{"dataset": "read English sentences (LibriTTS-R)", "win_length": 512, "arch": "tc_resnet", "orthogonalizer": "newton_schulz_5", "batch_size": 128, "warmup_steps": 400}
Rows from block 6 of a small multi-label audio tagger, named by matrix and row number. Rows with one number belong to one channel. Each number is 500 + 40 x the weight over its row's rms, rounded and kept within 0 to 999. All counts start at 0. Numbers have three digits each.
After each channel's rows are labels from the 100 clips, of 14976, where the channel reaches its highest value: "responds to" is what is common among them; "loudest band" is the band of the loudest frequency at the time of the peak. Only what is clearly more common there than usual is listed. The data: read English sentences (LibriTTS-R). In brackets: how many of the 100, against the usual share in percent.
# convs0: first width-7 conv, stride 2 (model.blocks.6.convs.0.weight, 432x288x7, each kernel summed), inputs 144-215
# convs1: second width-7 conv (model.blocks.6.convs.1.weight, 432x432x7, transposed, each kernel summed), outputs 174-260

convs0.15:524438470388432476509482510495439504505495503455556486528518573557564486433463630466449471498489515525506561562506506457404586456497466436487507569516520487446525458463509556554540420499440505422550515522492426452510
convs1.15:540515428472445490542469533485490579494563522473478515472498496440504483435473455446525508478528566498544481516448547496539557497467484526535480545436526459515516456445495515501517531524522487467467522523417496483550550423510433523536479483399549537530487414479
responds to: the word "the" (96 vs 49); the word "door" (44 vs 0.9)
loudest band: 250 to 500 Hz (49 vs 15.1)

convs0.265:492568427490474515505566471417435512539510497536422544512468402519535533487474427515593484497477478508558492479450516506594491521491407570476477511439531530524448529533534490505556552533457454475455507474546492517515
convs1.265:504528571553492422531497476479487550577462480467503550560591474424535541551519547516399574503500481477524518590499484575487546493448502588560498583577516477489545509464543508470461466469496473488504437481471458518468516473473494499466534495536563549536420484427
responds to: the word "too" (38 vs 1.5)
loudest band: 250 to 500 Hz (59 vs 15.1)

convs0.373:522455492438497530490486468451483502539490455538502567547567468495492471498448495510473523461538550491508512416545454522496487490450456497401473485503545483484489548495566496523431486485524475481592477551516465565515
convs1.373:485491487564412512451499475480527485595469468488494514451522454531404527480561458496482476434438478495505490463540479465430474422587530476506452455527458491479565547526465530526386548518469443407571488528550470433482454500510498527496469557552457525533459525541
responds to: the word "no" (52 vs 4.3); the word "know" (28 vs 2.4); the word "one" (27 vs 4.4)
loudest band: 250 to 500 Hz (44 vs 15.1)

convs0.207:456458506447486527499477493522435496543465425480515524493529478434479454479458498472494401520569527538546506615462535519467537460459490566496475476450504535502476471533507561463467492544547506493495589489540472477482
convs1.207:502523502533523475459509514456517504506551571506501487518510524443553525439500539466515450554472508506490479471462516528510462428503557511447531514505458529469518549486523429480539571458488484453473563502507517533517514571464511494461530533515523510440516463525
responds to: the word "by" (61 vs 3.4)
loudest band: 500 to 1000 Hz (51 vs 8.1)

convs0.263:524484501502503442531472449481582565545548549462501477365438508479543491518516470510544429517556446526457512503468456480443465463475522521455517522415495575515513458524530495588431518515484537543468487434446445449500
convs1.263:449498453470468477522462437546527478509480475505423455504428427533391502476497499526420544496476467535460468522511468509490536508417561503480468508521477539549439536409471463451493548418488494582518464525552430567511438521484475474532476451505525457482520592502
responds to: the word "father" (40 vs 0.9)
loudest band: 500 to 1000 Hz (28 vs 8.1)

convs0.378:504482430453491532503449457525439496487533511481542489417484526508436523507489496515519514506488478471478495528480483476569501552480480422509469541524570592500536486530503484502509570437470518493501462438527445503513
convs1.378:534569529481512549574511465527514504521479457516483516541556616490540523578459511459505520453547554490487474525524540431574460559537500507474477491487502544505609530507493488515598563500471484539530529462458458526593591560607503464436516538511508550520477535460
responds to: the word "little" (68 vs 2.5)
loudest band: 250 to 500 Hz (53 vs 15.1)

convs0.429:505572445507507494512444487474485452523592496533468532578457478526524525430505527498532533472491534486528528456493520530518581468484500430525487528451547465502517608446522478564465426525404476486569455514515523526520
convs1.429:477444464525447479499521425477462492537432458550537515515504487400498498492432476529529540545530518486484495551515497456528409493507480515446528522518461513514441526481489522556510478526456565597544558515482473478561468508466519513480513538474454477539585472471
responds to: the word "see" (75 vs 2.4); the word "you" (37 vs 14.4)
loudest band: 250 to 500 Hz (42 vs 15.1)

convs0.201:512502466515510461419522435473511502493504458452537510532534458491477521500493474489533494532531450518587520556452531574500503533505528466503519502481459547497491577373536436511525499535449474516517563473486462456541
convs1.201:464548473517466519462519452524449572459481522446519590454472490471522564397571511505511434527470521475493513401494462480406499461445491516531528526523392540537546508506510467497492583581489484510484503563494521439498557547517473538503468543464556498512517508517
responds to: the word "see" (72 vs 2.4); the word "he" (38 vs 17.4); text has "you" (34 vs 14.5)
loudest band: 250 to 500 Hz (43 vs 15.1)

convs0.241:529428471475469423513527475402495518521529478518510504539472454447498479446444493520541465540589454519492464507479503526465462493535550487449481468498442536527532457477496581456514455520426553475506505537527510470434
convs1.241:531412446480549550480465514523524481481573495425546491565454513540465473491489510571504481507465464472530520495546476523488534522423514502509516485542545505514498523511534487484533465480442442543497522633438462522465561496589468420435491488467470436565470483510
responds to: the word "do" (84 vs 4)
loudest band: 250 to 500 Hz (73 vs 15.1)

convs0.107:461525505418496466501489467446487527520515542462506470521490493471544470492518457489440608529457507456452485449458441556512431485559402472436513526526488517497554455551560439492483484504542488513563522452488554484496
convs1.107:505538509519490420503495466430481530558457454521497476502481475548482538538467524424499519502474447499499522496532470566485514470434475562534565520506482474525501509528415489524512450469493494523454463477534507561474459464482467517501550525468518508472500551467
responds to: the word "never" (46 vs 1.7); the word "not" (44 vs 9.1)
loudest band: 500 to 1000 Hz (31 vs 8.1)

convs0.111:438483483469501503496513435491494475487550456493500546443615553446511561508485518536569488455485511526506504535495549504514521463496504533513418562451502546497488495471524513511505485481496562554531463491516457513472
convs1.111:496454519509479500500488482466527575492478447503572550419482547537465538547451485488435483535543445469545596466538517472527478507520453486485473470554455504513489576500529557489563473514522496518558558453421506491481448496437515470452470521499509478455440557461
responds to: the word "day" (26 vs 1.4)
loudest band: 500 to 1000 Hz (38 vs 8.1)

convs0.285:491519536529510511477522427524504495440541463478398527487507455487547461528499455394418495552532538539516534510516531508413519525493451452498476496524522464473575531486491462491507488482499482471509551486537481487466
convs1.285:443452537474473526533519546466507491499552428439491528527557520508472493574499481455538522426457555445486517544488464445533552488527486481539560520481565490488448439513494461456542459460548459572523492447510505543546455472514484520517529499449476481526509450600
responds to: the word "that" (80 vs 13.7)
loudest band: 500 to 1000 Hz (34 vs 8.1)

convs0.121:424534506520493542478504500492410476474571503436538511447553450579521574472458502518483508526455470494474547520519466479517501426489447463471461453491568480523529457523508448560480538496523549450516571488473457498465
convs1.121:538479495433486548422528481476465418475460434542571479515539508500442429481475519485507476533530488570512447549523509508448560520467490447504491459515496442529503536459442546463491501569571453506489497491492512549498497472523544501488515570537523480541553463511
responds to: the word "was" (65 vs 15.5)
loudest band: 500 to 1000 Hz (27 vs 8.1)

convs0.394:464540444491459444474545525437422565526487465518525492501508443483516467495552577520464496464573513503554489536483487450596514491510477445577477475477559537523483475514547472496450475477483525451470451478487467459463
convs1.394:509582490552421497497467461500585526490449495544453485475471419503437513518508503552503498387519605520474512469405634495537490428478514523578519537559521543482507508579481479526512548487466427500489508473569509448514523522497474593433481549486567528412504481434
responds to: the word "little" (52 vs 2.5)
loudest band: 250 to 500 Hz (40 vs 15.1)

convs0.315:485517518479478595415441524491517504495596464471498510507507456464523499525504508476533518442533506535550539533431485432553538496459510501469466515513465506481483440560510451494451481438485487445591546500508402408477
convs1.315:496544475562478477459460533503475455531441530483480491457477469552531489498484474478357498522560568551454543438510645487517446548434501492494521506546521460461497506508482468497532507479528457584540559494522562485566435473570541518503509532480520547454498499489
responds to: the word "look" (35 vs 1.1); the word "at" (35 vs 7.5); the word "looked" (28 vs 1)
loudest band: 250 to 500 Hz (41 vs 15.1)

convs0.238:561497473535486499475482493460549556493516551471491566441482473469501505549542501496517520628523513609512497507478604461422575468440533547433501528459519538452496567510494508385493487530483482456452582581540485547520
convs1.238:440465511460511520434482477497486476460448503508447487560480523492505551515453464513449492450489498520530549525481464483538424511588461486495473569504504481500487455406521477493584434478458498507450519454544524476499512616464495550528481526473563495514534518543
responds to: the word "so" (29 vs 4.7)
loudest band: 500 to 1000 Hz (28 vs 8.1)

convs0.32:548447460465509499507499560453534491408490504542482512530511492426496566519447413495487536577537566383550487495465497454463511503445481500494550523487472473526498581420511456517532540506504470488614491493505464530493
convs1.32:525494565459461491529486504526451471493507477527475435457506445523489454517461496458508520482560439470539458507453515454458506530456410525475491452470496537528498524408457531468533533516509529541487502473563470448505498475506489488474505566511465465362526421436
responds to: the word "first" (79 vs 1.3)
loudest band: 250 to 500 Hz (40 vs 15.1); 500 to 1000 Hz (27 vs 8.1)

convs0.426:479523462466472467480502425489535493487512495537533468453509495426508518458487448520476496488534509487569489487436543535463509457392444503518475444496539417517556464498481507454468424502477496420512563389496510490538
convs1.426:438522596546451496478402432480529475495504516456406484392457473603430471522559467461386547581581480471557474467528473526484386455555480427475432473493473520475553532435546558585430590547520517473508519502542518514497489474515447510497483494486522481478513491452
responds to: the word "much" (77 vs 1.8)
loudest band: 500 to 1000 Hz (26 vs 8.1)

convs0.78:516521502491495463502547536473427482522554578504471492617470452524496476444452509464466553517581510507570468492469507509529485434531535439483489520528443454526465471500526543555517514537530457479458471506504458538575
convs1.78:457615503490517518526517510490445479447510526556513446524535468481506474494519520497439395432452513476490444449461466513482464533474495426509462494443487502539600467515505552464582461503485523445431501426460552487467521546509477514466551523498508482485463458460
responds to: the word "little" (58 vs 2.5)
loudest band: 250 to 500 Hz (51 vs 15.1)

convs0.222:496466472424540488490527528442480465493556438480447463570501493494483446535511451509542426498534471498405491486494577578430441505494509503529448467467488457580521457419567447504519503467565557498573412485475553469494
convs1.222:531513477552476548535427509517488456509550461482547528516483530493480528512498434540442484516502473498503511493438513577504485481427495472467510483488512451579530436522455463515429544446461449467533522562464431451507504509429486463467505490446508520506537474506
responds to: the word "only" (47 vs 1.9); the word "made" (29 vs 1.7)
loudest band: 250 to 500 Hz (34 vs 15.1)

convs0.266:505496446416441514497552548505540488527430496498596500519514521468497586546529446479567472504442439532556490542459489548514432509481480491528438498518470514510500578524551489518517491530473492540459530452574459498434
convs1.266:420480495532473536454471493495564556537472451452483517479507495514533555490448476535493509517493477485499519502515537508412490540545512482522461409506564453462487498458491493522488546438517512502529468593403523555524469519464461459505438420469475495528478427461
responds to: the word "there" (83 vs 4.3); the word "was" (62 vs 15.5); the word "a" (48 vs 23.2); the word "is" (30 vs 10.1)
loudest band: 250 to 500 Hz (36 vs 15.1)

convs0.68:551409457537405530535515442479507491508496527556444501543471539492464495595515579475469513494510471627435502471560517489537495563502522526436531543532505412496480539484473509439462568529486551443448473463462480530537
convs1.68:495373457464488487418403466489507542514503610549475526530549585532470445549536504532483466444502515539467573506547540501504492477444536524542444462536496478496448555573495499467454486503540501459561540454471464466441480464502490548511481450469492465536542442511
responds to: the word "this" (58 vs 6.6)
loudest band: 250 to 500 Hz (43 vs 15.1)

convs0.328:492511422533422497527454438471466536457464479422532528566527512536506412502438555500433539559532431503471496523457492538363498402458418475469450476442543498444496467543515461530457522473445532478472496409496517513504
convs1.328:523608526468540489579532448487491502483427458472533533453440429497463484496565501505532436477560529539575494510532474505497538548420503503516474466488461453523490447487579479431509464537420507456465508455509435465461473473501536513584530537529602497457498485421
responds to: the word "got" (43 vs 1.3)
loudest band: 500 to 1000 Hz (25 vs 8.1)

convs0.167:542551472526514474547548459469508483464480499465500516482545528436515519483452497614491498522476530554470510530458523497542530414523490496469619466510522526538520517547525475548546498553503476512531474473446441518477
convs1.167:476483533496488485616493481491480477422522474542524579462490487526514454546459439482541494465450526499520530478498401551482457535502488452514503484557496422509449456493541505511542443464520489542557500468445467509505404529468528530495550570528503500500457564520
responds to: the word "door" (34 vs 0.9); the word "over" (34 vs 1.5)
loudest band: 500 to 1000 Hz (25 vs 8.1)

convs0.124:486516560503468518422448492476577519457432471491524405471570485522532439500511507572504436548503498441522570518514518491472490520426537530501514479543490489531476466489485474438473494585512507559590533440511453524569
convs1.124:500506425474540469455463528507532500514499569444475480506519510509562533582527517437551478478461445510539545481595543470462557422418506519440544532537557512503506466492495468511614520552483536481483438546517496516454547468515485499522591509530491554544460475530
responds to: the word "eyes" (53 vs 1.1); the word "his" (25 vs 9.9)
loudest band: 500 to 1000 Hz (34 vs 8.1)

convs0.153:513495567454518468540537521430465539499515498485475534515585574555490506488508529473427492494552537536483531494468451467500483496479440516476495522494505562446483494484511500568472488444414439476459518465482499460517
convs1.153:486484487493483484511445509480449546430449436501496477508510530536472486519517562538549476577457535483496548499523513546505521509498515510570465423463507507463441498461522518473427523493435442439419484539498563515477424460442471542504502557486401498470427494521
responds to: the word "the" (80 vs 49); the word "door" (69 vs 0.9)
loudest band: 250 to 500 Hz (34 vs 15.1); 500 to 1000 Hz (28 vs 8.1)

convs0.417:461495495471486500542503483521429475517480502467548503515492500453465468512480468476463508518559514542482535526552554475536463493495496461512456456479517527568481544473502429464497483511524551445522570512478379550518
convs1.417:498523548532466645519541417473491558503502447512474478448532444488551468498493550495471478498485494576440458508461449433500557417457499471435481495502451551511538538500495525452523434508446502533539480510466501503495498515487528487592655506458532503507525384463
responds to: the word "by" (55 vs 3.4)
loudest band: 500 to 1000 Hz (56 vs 8.1)

convs0.48:585413470486495511460487507420485533472561516482512556433520449505499519458537433579512462481488472518567499434547482538536500561576525466432601499492558492507514482535515503449470461464481515552460518498529437488472
convs1.48:491509505505524509454550474448492475482578439492512484486464522439469503452512555520437458486530503466516495451509506466459467531632473590528498526511480468497511490589524514499543493527514524524412441557456494446451536529527497460537513535521502472522525551532
responds to: the word "quite" (75 vs 0.9)
loudest band: 250 to 500 Hz (43 vs 15.1); 500 to 1000 Hz (29 vs 8.1)

convs0.293:518487440404476470432469445520429524505556458474494521426474539428488479533457494502549481491491445509467493550470499454533498418466489521483468516512483488460442529469457532442521532482570540458476476478426485498440
convs1.293:485529476529487499483461508464491479498505509587531536520462501543521518483503461531482499516577477435495476466499500470570552544436473512492543531456513456477465446452526527512474507523503486462508481542597512558541534520531521461495489486537490528447558477514
responds to: the word "so" (38 vs 4.7)
loudest band: 250 to 500 Hz (37 vs 15.1)

convs0.203:515466450436533473528500493500529425482539508538453533442516430455443445533520499522540421531436566572510512449497494512423461445482467449511542517509486494414451469523546521515437509520532554427567475530455493499569
convs1.203:491472485513477485467528481462476463503479474469512479485489460487473552499531449449535551401465520459547391456529497534475563452567531530546479516496505477477495463443475526446455591439532554598513453512551505544489447447542520576498469509493480492482498531491
responds to: the word "without" (41 vs 0.9)
loudest band: 500 to 1000 Hz (54 vs 8.1)

convs0.218:494492490524531539430453514533430521447498444541536483516502458533470445517530520558510545534530504470522482539520497455494517545510453513455512466495482462495438554458523499435428475456501491513558522496535557499456
convs1.218:473537511493550480454548495510491573492459535520477465460485483474467510481452455478472394549500459463458483564521525506540571509507435487596518455529480464413525544474446500479483451504452463433442421492518545438422531562468509507507423537458509503462549450476
responds to: the word "but" (90 vs 9.2)
loudest band: 500 to 1000 Hz (28 vs 8.1)

convs0.144:550490406473536471467487500491416477544530476464412501374508487503460559495552494479540545488548491486523489589509480498495573386485462478520502506521516596527537524538520497542492543556535458560588517556473559512508
convs1.144:487430525549453531453483424512498504492446524478420452487466493497473492505497491490488485463507459485481479508519533507475513507506455499460492494395515481502511465486526508516523497529506449434536508518501476540524484548406502491483539575506505514489507508481
responds to: the word "never" (56 vs 1.7); the word "let" (25 vs 1.4)
loudest band: 500 to 1000 Hz (34 vs 8.1)

convs0.303:481552393475547518482549453518429517541512568494555495456604441455525468534495513529561474528469554499480546506506502471520485517504551448533505476495578481462514440508502561438503514526546494488569469468548493431456
convs1.303:439517524506498478518425487513492430475501482477496443468523470424544555558524522455463511551537447542550487605531507463491548520425481510508474516521501491460387515504481464515484491506411488493520511547460471510533476516434442444459510492507519459502462501543
responds to: the word "took" (63 vs 1)
loudest band: 250 to 500 Hz (36 vs 15.1)

convs0.374:462434480464530417436458544459563473569498466496481495526491557482486476473430471491482444531488571526497465439487554433503521517439459471501505485485423491513551488472477531563497505524458510452379448537523463514565
convs1.374:518572480461566586477571581500494592504499546508527463443533489520481457497454523522520488438455470544466533461491438527447457543477494501557472494506456500474521435478446461491518485523455511525502445470563474486479497476506514515517484511474478515569474470439
responds to: the word "be" (99 vs 8); the word "to" (72 vs 30.7)
loudest band: 250 to 500 Hz (43 vs 15.1)