A small multi-label audio tagger, trained from scratch.
Model: log mel input, norm groupnorm, depths [2, 4, 4], widths [192, 288, 432].
Rows from block 7, named by matrix and row number. Rows with one number belong to one channel. Each number is 500 + 40 x the weight over the matrix's rms, rounded and kept within 0 to 999. All counts start at 0. Numbers have three digits each.
# convs0: first width-7 conv (model.blocks.7.convs.0.weight, 432x432x7), inputs 180-197, a 7 kernel for each
# convs1: second width-7 conv (model.blocks.7.convs.1.weight, 432x432x7, transposed), outputs 180-197, a 7 kernel for each
convs0.152:467517565586533510512458508520492444483476506543563564513453447560537509527511480472552566534561559544492514496451433476462433466513527507501532567516474492475444485465554541502533560546530497463504540547590571512473467489481537543507550572551490496501517579582574584561433571553542529549542459564489513536495546545585463491505483500493514556547572583519547512488481459462474495
convs0.153:519573575513549528463450433508522485484513481513537558527508506526463469490504505445524486569577514485532515515529493451461538458481491473489478494503542567538525519525537515525497470417426503467439421448551567484559545481427414509520538502483483523559496514540613568471475478504501485503534520468484528495486556577438415476496524562529464439430519526525480505527504505515536464
convs0.154:567482476440460489481492521540495482478418458525549556562469406522493517489475450449430457477486519564575513495548549561513477471536496493454459476590524457485498442446501507528549522493526410455487494497496503537529530516467462504502453426410441518542518510493496441495497487449451502502493518488498500493505509492480462479537508507514486498534523468479464505484499482554607573
convs0.155:591525494481472490572520487477546523452443526569526476455445383539545507504516497475534529570496466481495461436474530508564562522514508537560537480577509448479555530443558514525528491465530496525517500518489491538539466450488586615428436446489492484424524444431509508518513517507489483546510415533495486497485530491480544548558507478415456491549547504466504548514448457479506509
convs0.156:507527557568558492488483517505472469539532460443449448485519500459464443489478475523566571558528531525498476470488522505509490514498463520503470477481512472449450479484501505486508527497547508447482518523474432511521521528554493509509488471496472500506484510515557534522521456453525597546476473446422438494513476490545474467509568552530473520546541509502505437471487463440482515
convs0.157:495516507519450437471487463482460449481558459544506488536568491467472488505529480447511478513490538519508461462460542589589551531549534532512487533495502496508477421414532522518515539531473603539501516519483519480466458516493423431496545548494468484491507512467476506544533528491502491475442522461474508497519546527514490433417492547579470500561558534517496411438541532515476440
convs0.158:555546524467439487532506504508535537499481539481513520513507522552565516513560523478486507483479510545545539508521529501521560467478460454452470447479494530548509525485496457491502493439428471461505511516504534593488413422454487493405452520539506510525505542548551525531544540455466473486490469488551527499499514488497482499498515490541463498509491464480424552535509483468495461
convs0.159:468501484478472479545443474495502568523499447562540523448500529435471469496439459462491419462527512521575539580509469406434471530541497468454485512442477507536504492479516526522519518481498518494466503514518519533521502466484516503453466479517502493509531526498484572582546500474526550520522524525484468521542533469426431480527516513519460472557549476491573562544525521519487479
convs0.160:506511513540503460458535569561558528435416576568516467459417452481471496516534540520455502468497468505490462476498499510540571480481498551529508526460465471513552565503525514495471457499519462502549517495488488472543511480510508525530503505490481485504489450435483520513531469537490479461474465494510552581468493473622546525513492487512476464508525508504529551524502484494566524
convs0.161:463457471484506499515451490458451470494580480494487473514514493470455480518494413463548517527538527544532446541487503459454521496464443521511543589454432425461515454487523451441476481533571505538470507426438456459507554574514444525546474511496421443482435484505527494467489486521505533539534486495575537509454485486490449519521525484481471465507490491549539547516546546504511525
convs0.162:490491523504497520516502480511558529473484426451436488471467524460459467522528519514517461510557523526589539494435505517530545516547487504472423484464492518475488530526490492495545537513451496553535490468557548512549495490496500465528492512510470475502495503505537517456479638629536434440482527465492534569535512459486464482550525481412481504532476448463470485465493504442442513
convs0.163:454434443461516520530479462450508558559560501525483511552547489512586571488477509502527511526544524520530534490487520524519500475521526434457503607456525534536524458462515513537557532481474482506422444543543535440418434481447467516521516476499475435452527565585613543473461459462441475447455494502525563586567539508554559534436415481471491522504468443476533458466492504504555512
convs0.164:434512505490441466506509560530508477463476461425488496491506541549514500521549572561476480525475455448472475482486486495476504442475454409470494455458469563544480490451488506527504437448484461416404410432441494483543547560522444421495474517527499489490509531542581519507455454520544487448420484499496497479480443495503506545518495523492460478541546521513539451502532554550531561
convs0.165:512493505516520521516493481519510465459467472469439436451450520521501484488489529543515514506499491461458541532514477473501471506514457460481503469568537526490490506411505480522545510543515495482480455441433466502534520491522563587484475475459447473506523476396426475512460552594608499460447500492518525539561529485470449421482531622637500496497484503475439436437427467542550552
convs0.166:532462434460508517539413459457500532499493546555524510530543526528505520554497453477495463479535482461563534514471510484449484532539547500463469507471443420489531511485504515449499517482465486428430485531531495470458487582588529531436433482534540504480466457464469527575505457463470455442471536409435494515475518573477543496427453562629420421451498499454444483508515549523464512
convs0.167:476435456496523493492562506444421501518524518541563563488525553435461477504493496468539522526524453471481492545552544548548509516529544515453433425479500527585559507567537517446479515545538504550535444403446473559532489527513497481468472475513556548549513538523497549553507510479484466490502521494522519549537545527544516510473531511427487490500500522583611506534547546535526509
convs0.168:473502514498514496548538486497557503491491482454437487513519443506480528498489456439472465463454458472516507460465484525555568469457405468480466424527503466471488520455553488544548508561488516518505469501516541462428503502510480444538554555514517495493477542536574506460455558534529478497431471469489442451478529566511451461500499500496448431486592630618517479530536477453527575
convs0.169:458441420467448487527474457552600580536536457515507500463483465538549509528528512514483481497472494503529449521522507538495490487481476549596570580458482519557497468453474537517482491531536505453436448485490414407502517490485427423436457462534590616611513504471496493496439459456480493502451464481493503509525480487512452459503436419460504509515536560568521458456488481525567571
convs0.170:522508517484466462485470516517461507494434433433410447500507524494460479472498508567476540526521527512532500493486449416506516469479505513538489482467465444494553565536537511515500487516491583466493521568574548464413443499476537568550559521472569525487471465505500476465511482484486466504555524503536530508471509526411509495506528551573537511472514562494478482508448447493519502
convs0.171:506467457492451485492493524522495522515548542558482448502536542484530522510511472489511456436472447470528530499548588551443474559506480471451446515457453460501492542527486467506535505490444461441474454492504461499466487531512483518482445460460471517527507532486471518524534458468479467444486465543471567609581535488512495491474475488480434495500459415383459512409407506423397378
convs0.172:500446451469523569645510514521471480508515558563597582475399388495519546539470422458431522507479468455498548558483462460433470476448441444421413514542552512483490463455549572538481491530538466443411499501461472533451470493490456542505524516499480499508503498495532541489508465509513470460475461502487456452438481553411452476547567572547539497482510540581511524582559501489515489
convs0.173:547543538486444432472498505485463463521527458422468500487409454471451459506514524507503497542516523500438540504493474490447446456559569495458469563461504535515521526493420502488482471409382503523513519472467536421557527467440477564433464494524552505481472462496550576506475488490519503488518487445453460493483530511442478534543533485474521464487471419402417532463466461438440416
convs0.174:521561544529502423438554527524524497448445484537536498433459473469503521482514557571454515486525488473533520555510471512528540595516455495514478464477443493545470468475438473466486474501472492510513478445439493532549524471482533495383423452480443462465517545535531505489471439504559544554501464459479466479484468481525495453503480441459541536500484476509486544514493435401526593
convs0.175:459440478505560575545535489459454461456465442438496417440522475493531560523555527487525489483497452522521488406433445494518478499563551490460509523457428462487472512470434517547517553514457550518486539507501490438510531460444477482485470492480439491572453430507508478502555465494524494421449493459563580508494521528598549507499503521518433540580487424458474411453522546546509515
convs0.176:476499445445441497515464472481516481465475505413393471505551529532525541498505542551546507542495454464508524514551553554550517519474489482458503471394407442527573573529483436419471510525568474487437434460473503479462500476494538520554519515529535523456476480488504521544533477445449506500543555505474451480478459484594569478444488498566522506498509508536542565476408446486512549
convs1.152:501466438424428490505472481502525526513492536536506479526534479505515510511489503545452462426420433485503503510513494493487509575568547498457464457517490449434485475498512490481502491449462489521538515531519506502413420478510481414585561546534511499462421426480516478431455489453426444457469453524499481524558555540461526501446457527525553542529497464460502490502534551533510505
convs1.153:520544526526505502517460482513522490451422554541540516471501508492507509512494442411426465512525464454482544488468447471489490481506529511449417437515490485499523549575490502521513506526521537513491492499485481474461470498533518489484485472465473452447548520487493486531570474451480484492479467523531514459447486523433422454470460467480460468481479480478464481487468484493521539
convs1.154:454436436449455478544510521483510562554592502492507494480469493480506531510489479481567551525493491497507486503526516476475453532517505489470417421532508434432468501509502550559529512525537551559523492455437436506458435422439467497480459420415439461479473476504533509515528500517554527489516547586547537541517509493456460461509496430389493503506509549536504427470497508503523514
convs1.155:509518528530511472458493478501516525501533542532532552574561539516470432480527551553503456464501511502463520459459491526552524502483517576555505477520529531493445476563502473453467479485471538509475446475514529511532537526522551537581523484483498459495454489512514494506542507500500490487492503503471500520490476468475430460503514500529522481458486499535539450458456445436452476
convs1.156:484454458494510495478510510501465478496510485476492505472461489470503497521533491479516548572582592605641427448472511480480498433505561562547504468528514509518508482465482496452413443484558377430487545596616625475463470475477514543480486519520502491490535519506509513496453511506509538593596560491493486455478477509521481446430435473502515542558571586562549488487448465484470503
convs1.157:418421474474463492473539534529510504541595517497479499508502479567514503478493490440494502486511522485426421485559539513449444560549516506516501526506470442466527531478559587568520458480500455485471493506517518628590558536518495457508517513517492480485451501476467529505451506436464467459494583560491483507522510458569531530505482517530520540494453486494506557519523520486447451
convs1.158:543521469475524551560497517516528538525461463475516540512484489532512510527560545499511529519529492480440554504476498541550530545554549521510511590482479486514561529502517539541536526524532479501533531514516495484519545504449477523480484460435427453455537535541507505465451526493470471488487449562524487492503495538529503519540507460436468497508491478443415463441439481538531488
convs1.159:514502462437417464548580533505544580552497458497525528536585621508475503521462440410444428434434441442462507519541544532484469498537523534557520487621575544502495460418554573524503504501526523521492481437423424484498516491477515551422432436457477489467467512549553515505527413426443508492470471497515575597539499515584555528494486516532551538525495493498537520551552535505510483
convs1.160:531522526543526490493512561580514444469501490500480553578614651540524489481468463474573528511536553524521525504455465455453501502511503495466469498506520530529597601537519444427485555528466510525537531519521563528524484488476486477603579521500535529539597560543552552568567370419456444440480457460511563590566549509457466500552532488407510552530501476467476506474447490513507482
convs1.161:481480511554535521466546514507528516497480494476481495494518528524528520484496525530510490497523506458463521534577549497498521515515540543491441432494478488521533530509542475414458480432430450426445508537521481505493458475483505533516471466526554515508434484467432455477503451494505492524559583479486536552549526528474474499518517508505496472450472522526501536509515552517444418
convs1.162:488469470456444426446524489503512502512528472431429448483491469488478476479465440438503501521537498463469404439440444452450464435471512492474478493464430472514571545523469497525561517476479522559571540513512520547502503503525516505415469496487480491518550517520479496478443505472484504495497476542553558529490470440542522518549521502473563525492499505528493535518514527531539498
convs1.163:467471511508480489555462474496500511520517506513500496533532514516482493496512553518411418489503474474524536482453461502529527523503521510488437398478490474497502509485563562589572518483464491462470509562545503438466487516566551541485520543501485508496577571511530485496495409432472475469480472593598619557503462429509510522461429468531498497498518503511542534504520556589547508
convs1.164:468464487493456445452512521502521553566561445461485517487467503534547521513491504517499461479511487442432572541473425428441462542524492452478524543536556551515494464448508504488505512524496541534474444461494510490461477522540557573444474487524530508425492543551508509562621483507523508511524496516505503509549549532531535564574515453423511485488477454467474456490485472481491502
convs1.165:509559533496502501490552537483492518539585449487535487463450446488503524498487514540424447495537552551546413478502497500510500560511501514504494481451495492492529542546525501505523504496513531549522509493508523536515501457438452483488473437434472502504484515493496534514516461522532541515498513431494497495493486513503494455440441443459529503502519523500480567583552528520523481
convs1.166:432470504529532524539556556525509488501521522531541524480524589477495523521488468496547530498483496482459517480515543517500485519522487469465464447546478479512553523516503506530565554541560426406426442462473476420469524519498531587559580560529533544512500462445478515525512508458454467459498498576535562593570536497551537516484501507496573593579539519501475510517495491469469482
convs1.167:518521492470494524522472493530512497475446460451444450477511495528503473472470483475515509457426457495497476455448444443465531439481479469476508532456464508511532493487469471486481496517534402391438479496478523482482475485508499527514492488527516464447510490464466538505480498450489500512531509585570570604592509468427484522546573593583546551527503480465486468497535562525491465
convs1.168:521526527529565568546471497511496483484517559564567543519539553438427472525474481523475507523522490498525546571545495499558606542516496456489539573501514540542521470462565514495513526516498583546537478505532530459489524547534522501487484519502501487457559550525549555546525509458422416451485490512488494498520466426593621567509449473522529542557551541544504464448487502452428393
convs1.169:453467478477453454449501524546596572530494535520515520479477502497469433434458491505525545537526481480479468463480474498574562489477463459463532561455484510488450428445479466475534590589581567526504501530575577517503485528525512560443440440484516525581470547607565500457465414440492533540520515514477471512562549513443406424453478492527502469492543536514510496472480505519518503
convs1.170:446448495528485440438514545543524522527547455421482519521491506486505518519478493518424451485500475454487544544516454421408439506488498510481469507547512518554503438468498517542537514506495427486523542530481441529513464462468481504500500468468486551590531510481477446472498526520490456479483489526495510545533541558572518469406422480544582575532516520556550544550571576550544489
convs1.171:580589539510519512470491530525489483508490511500527539502482473486477495513549509462551500494509525564583527528488491518515462433494533525533509486586588575560555529498548558549567571541532573568562533492505516583546516468465481447474484521544560576546530527524511501495501497479458470507500462483456498518488456499538545553537477472487470516564565518496519494438433447480516460
convs1.172:458492486454450464486470508557535524541552431439465485502496512460497490497512516514412480489472495507511441477491466485528530463450443469512512475467437438449505508500555526505508481447429530527515472436428467546514532541487492515537492473517546500443441416455474490491501477481469487478494505529519502511557565563462480475521500478506543520510540547515496429454471475504522528
convs1.173:480432428489518511481463469484528530468421404431448444406408418505516511535533503452510471490479462457461572595601599552536551508499525546517500464575541536488434424439455453460501545510443513493477458463469480467491510506477462477520484502499505483444494465456425458474486552546496496502540573477454467505506513511528492449455465506493503525549544526506499470518565572572582585
convs1.174:550487476493501518538481447448471455462427479463435513543537500486461465501508507447511503496481460455495488493542546508494518538517493517503437452471471456395422442480515509538593597592519535530524526497501497474505530552547524499522484483503475462455465494504488557538525446438420414453476492517551547504464446434545538533517532517471529543532525543505450523528530570603548466
convs1.175:591541461471501537504539477464465506567585495541553549548521550504494454513546530488495479496519483491463564569550514492487492539513476449517565554631615590560548565574548568561544472454526461507504482476506511524521509513522523535547534498457462471524502519520513495492500450476452480504487494502485479524549549523440460496502502506471499516485477470475518547549560569535491512
convs1.176:425442450449490502501540530542558543552604482481487509515499464515538494480462460461427437504512522537509511524522494461417420524481491495544549563512520541555551483455396428445424409419449512530515531549567501557557515477445478503586542498500498478472452479519557520541531505505472445432437483376429515532489467498472482449482515522505442463542570557485460438470479510515533592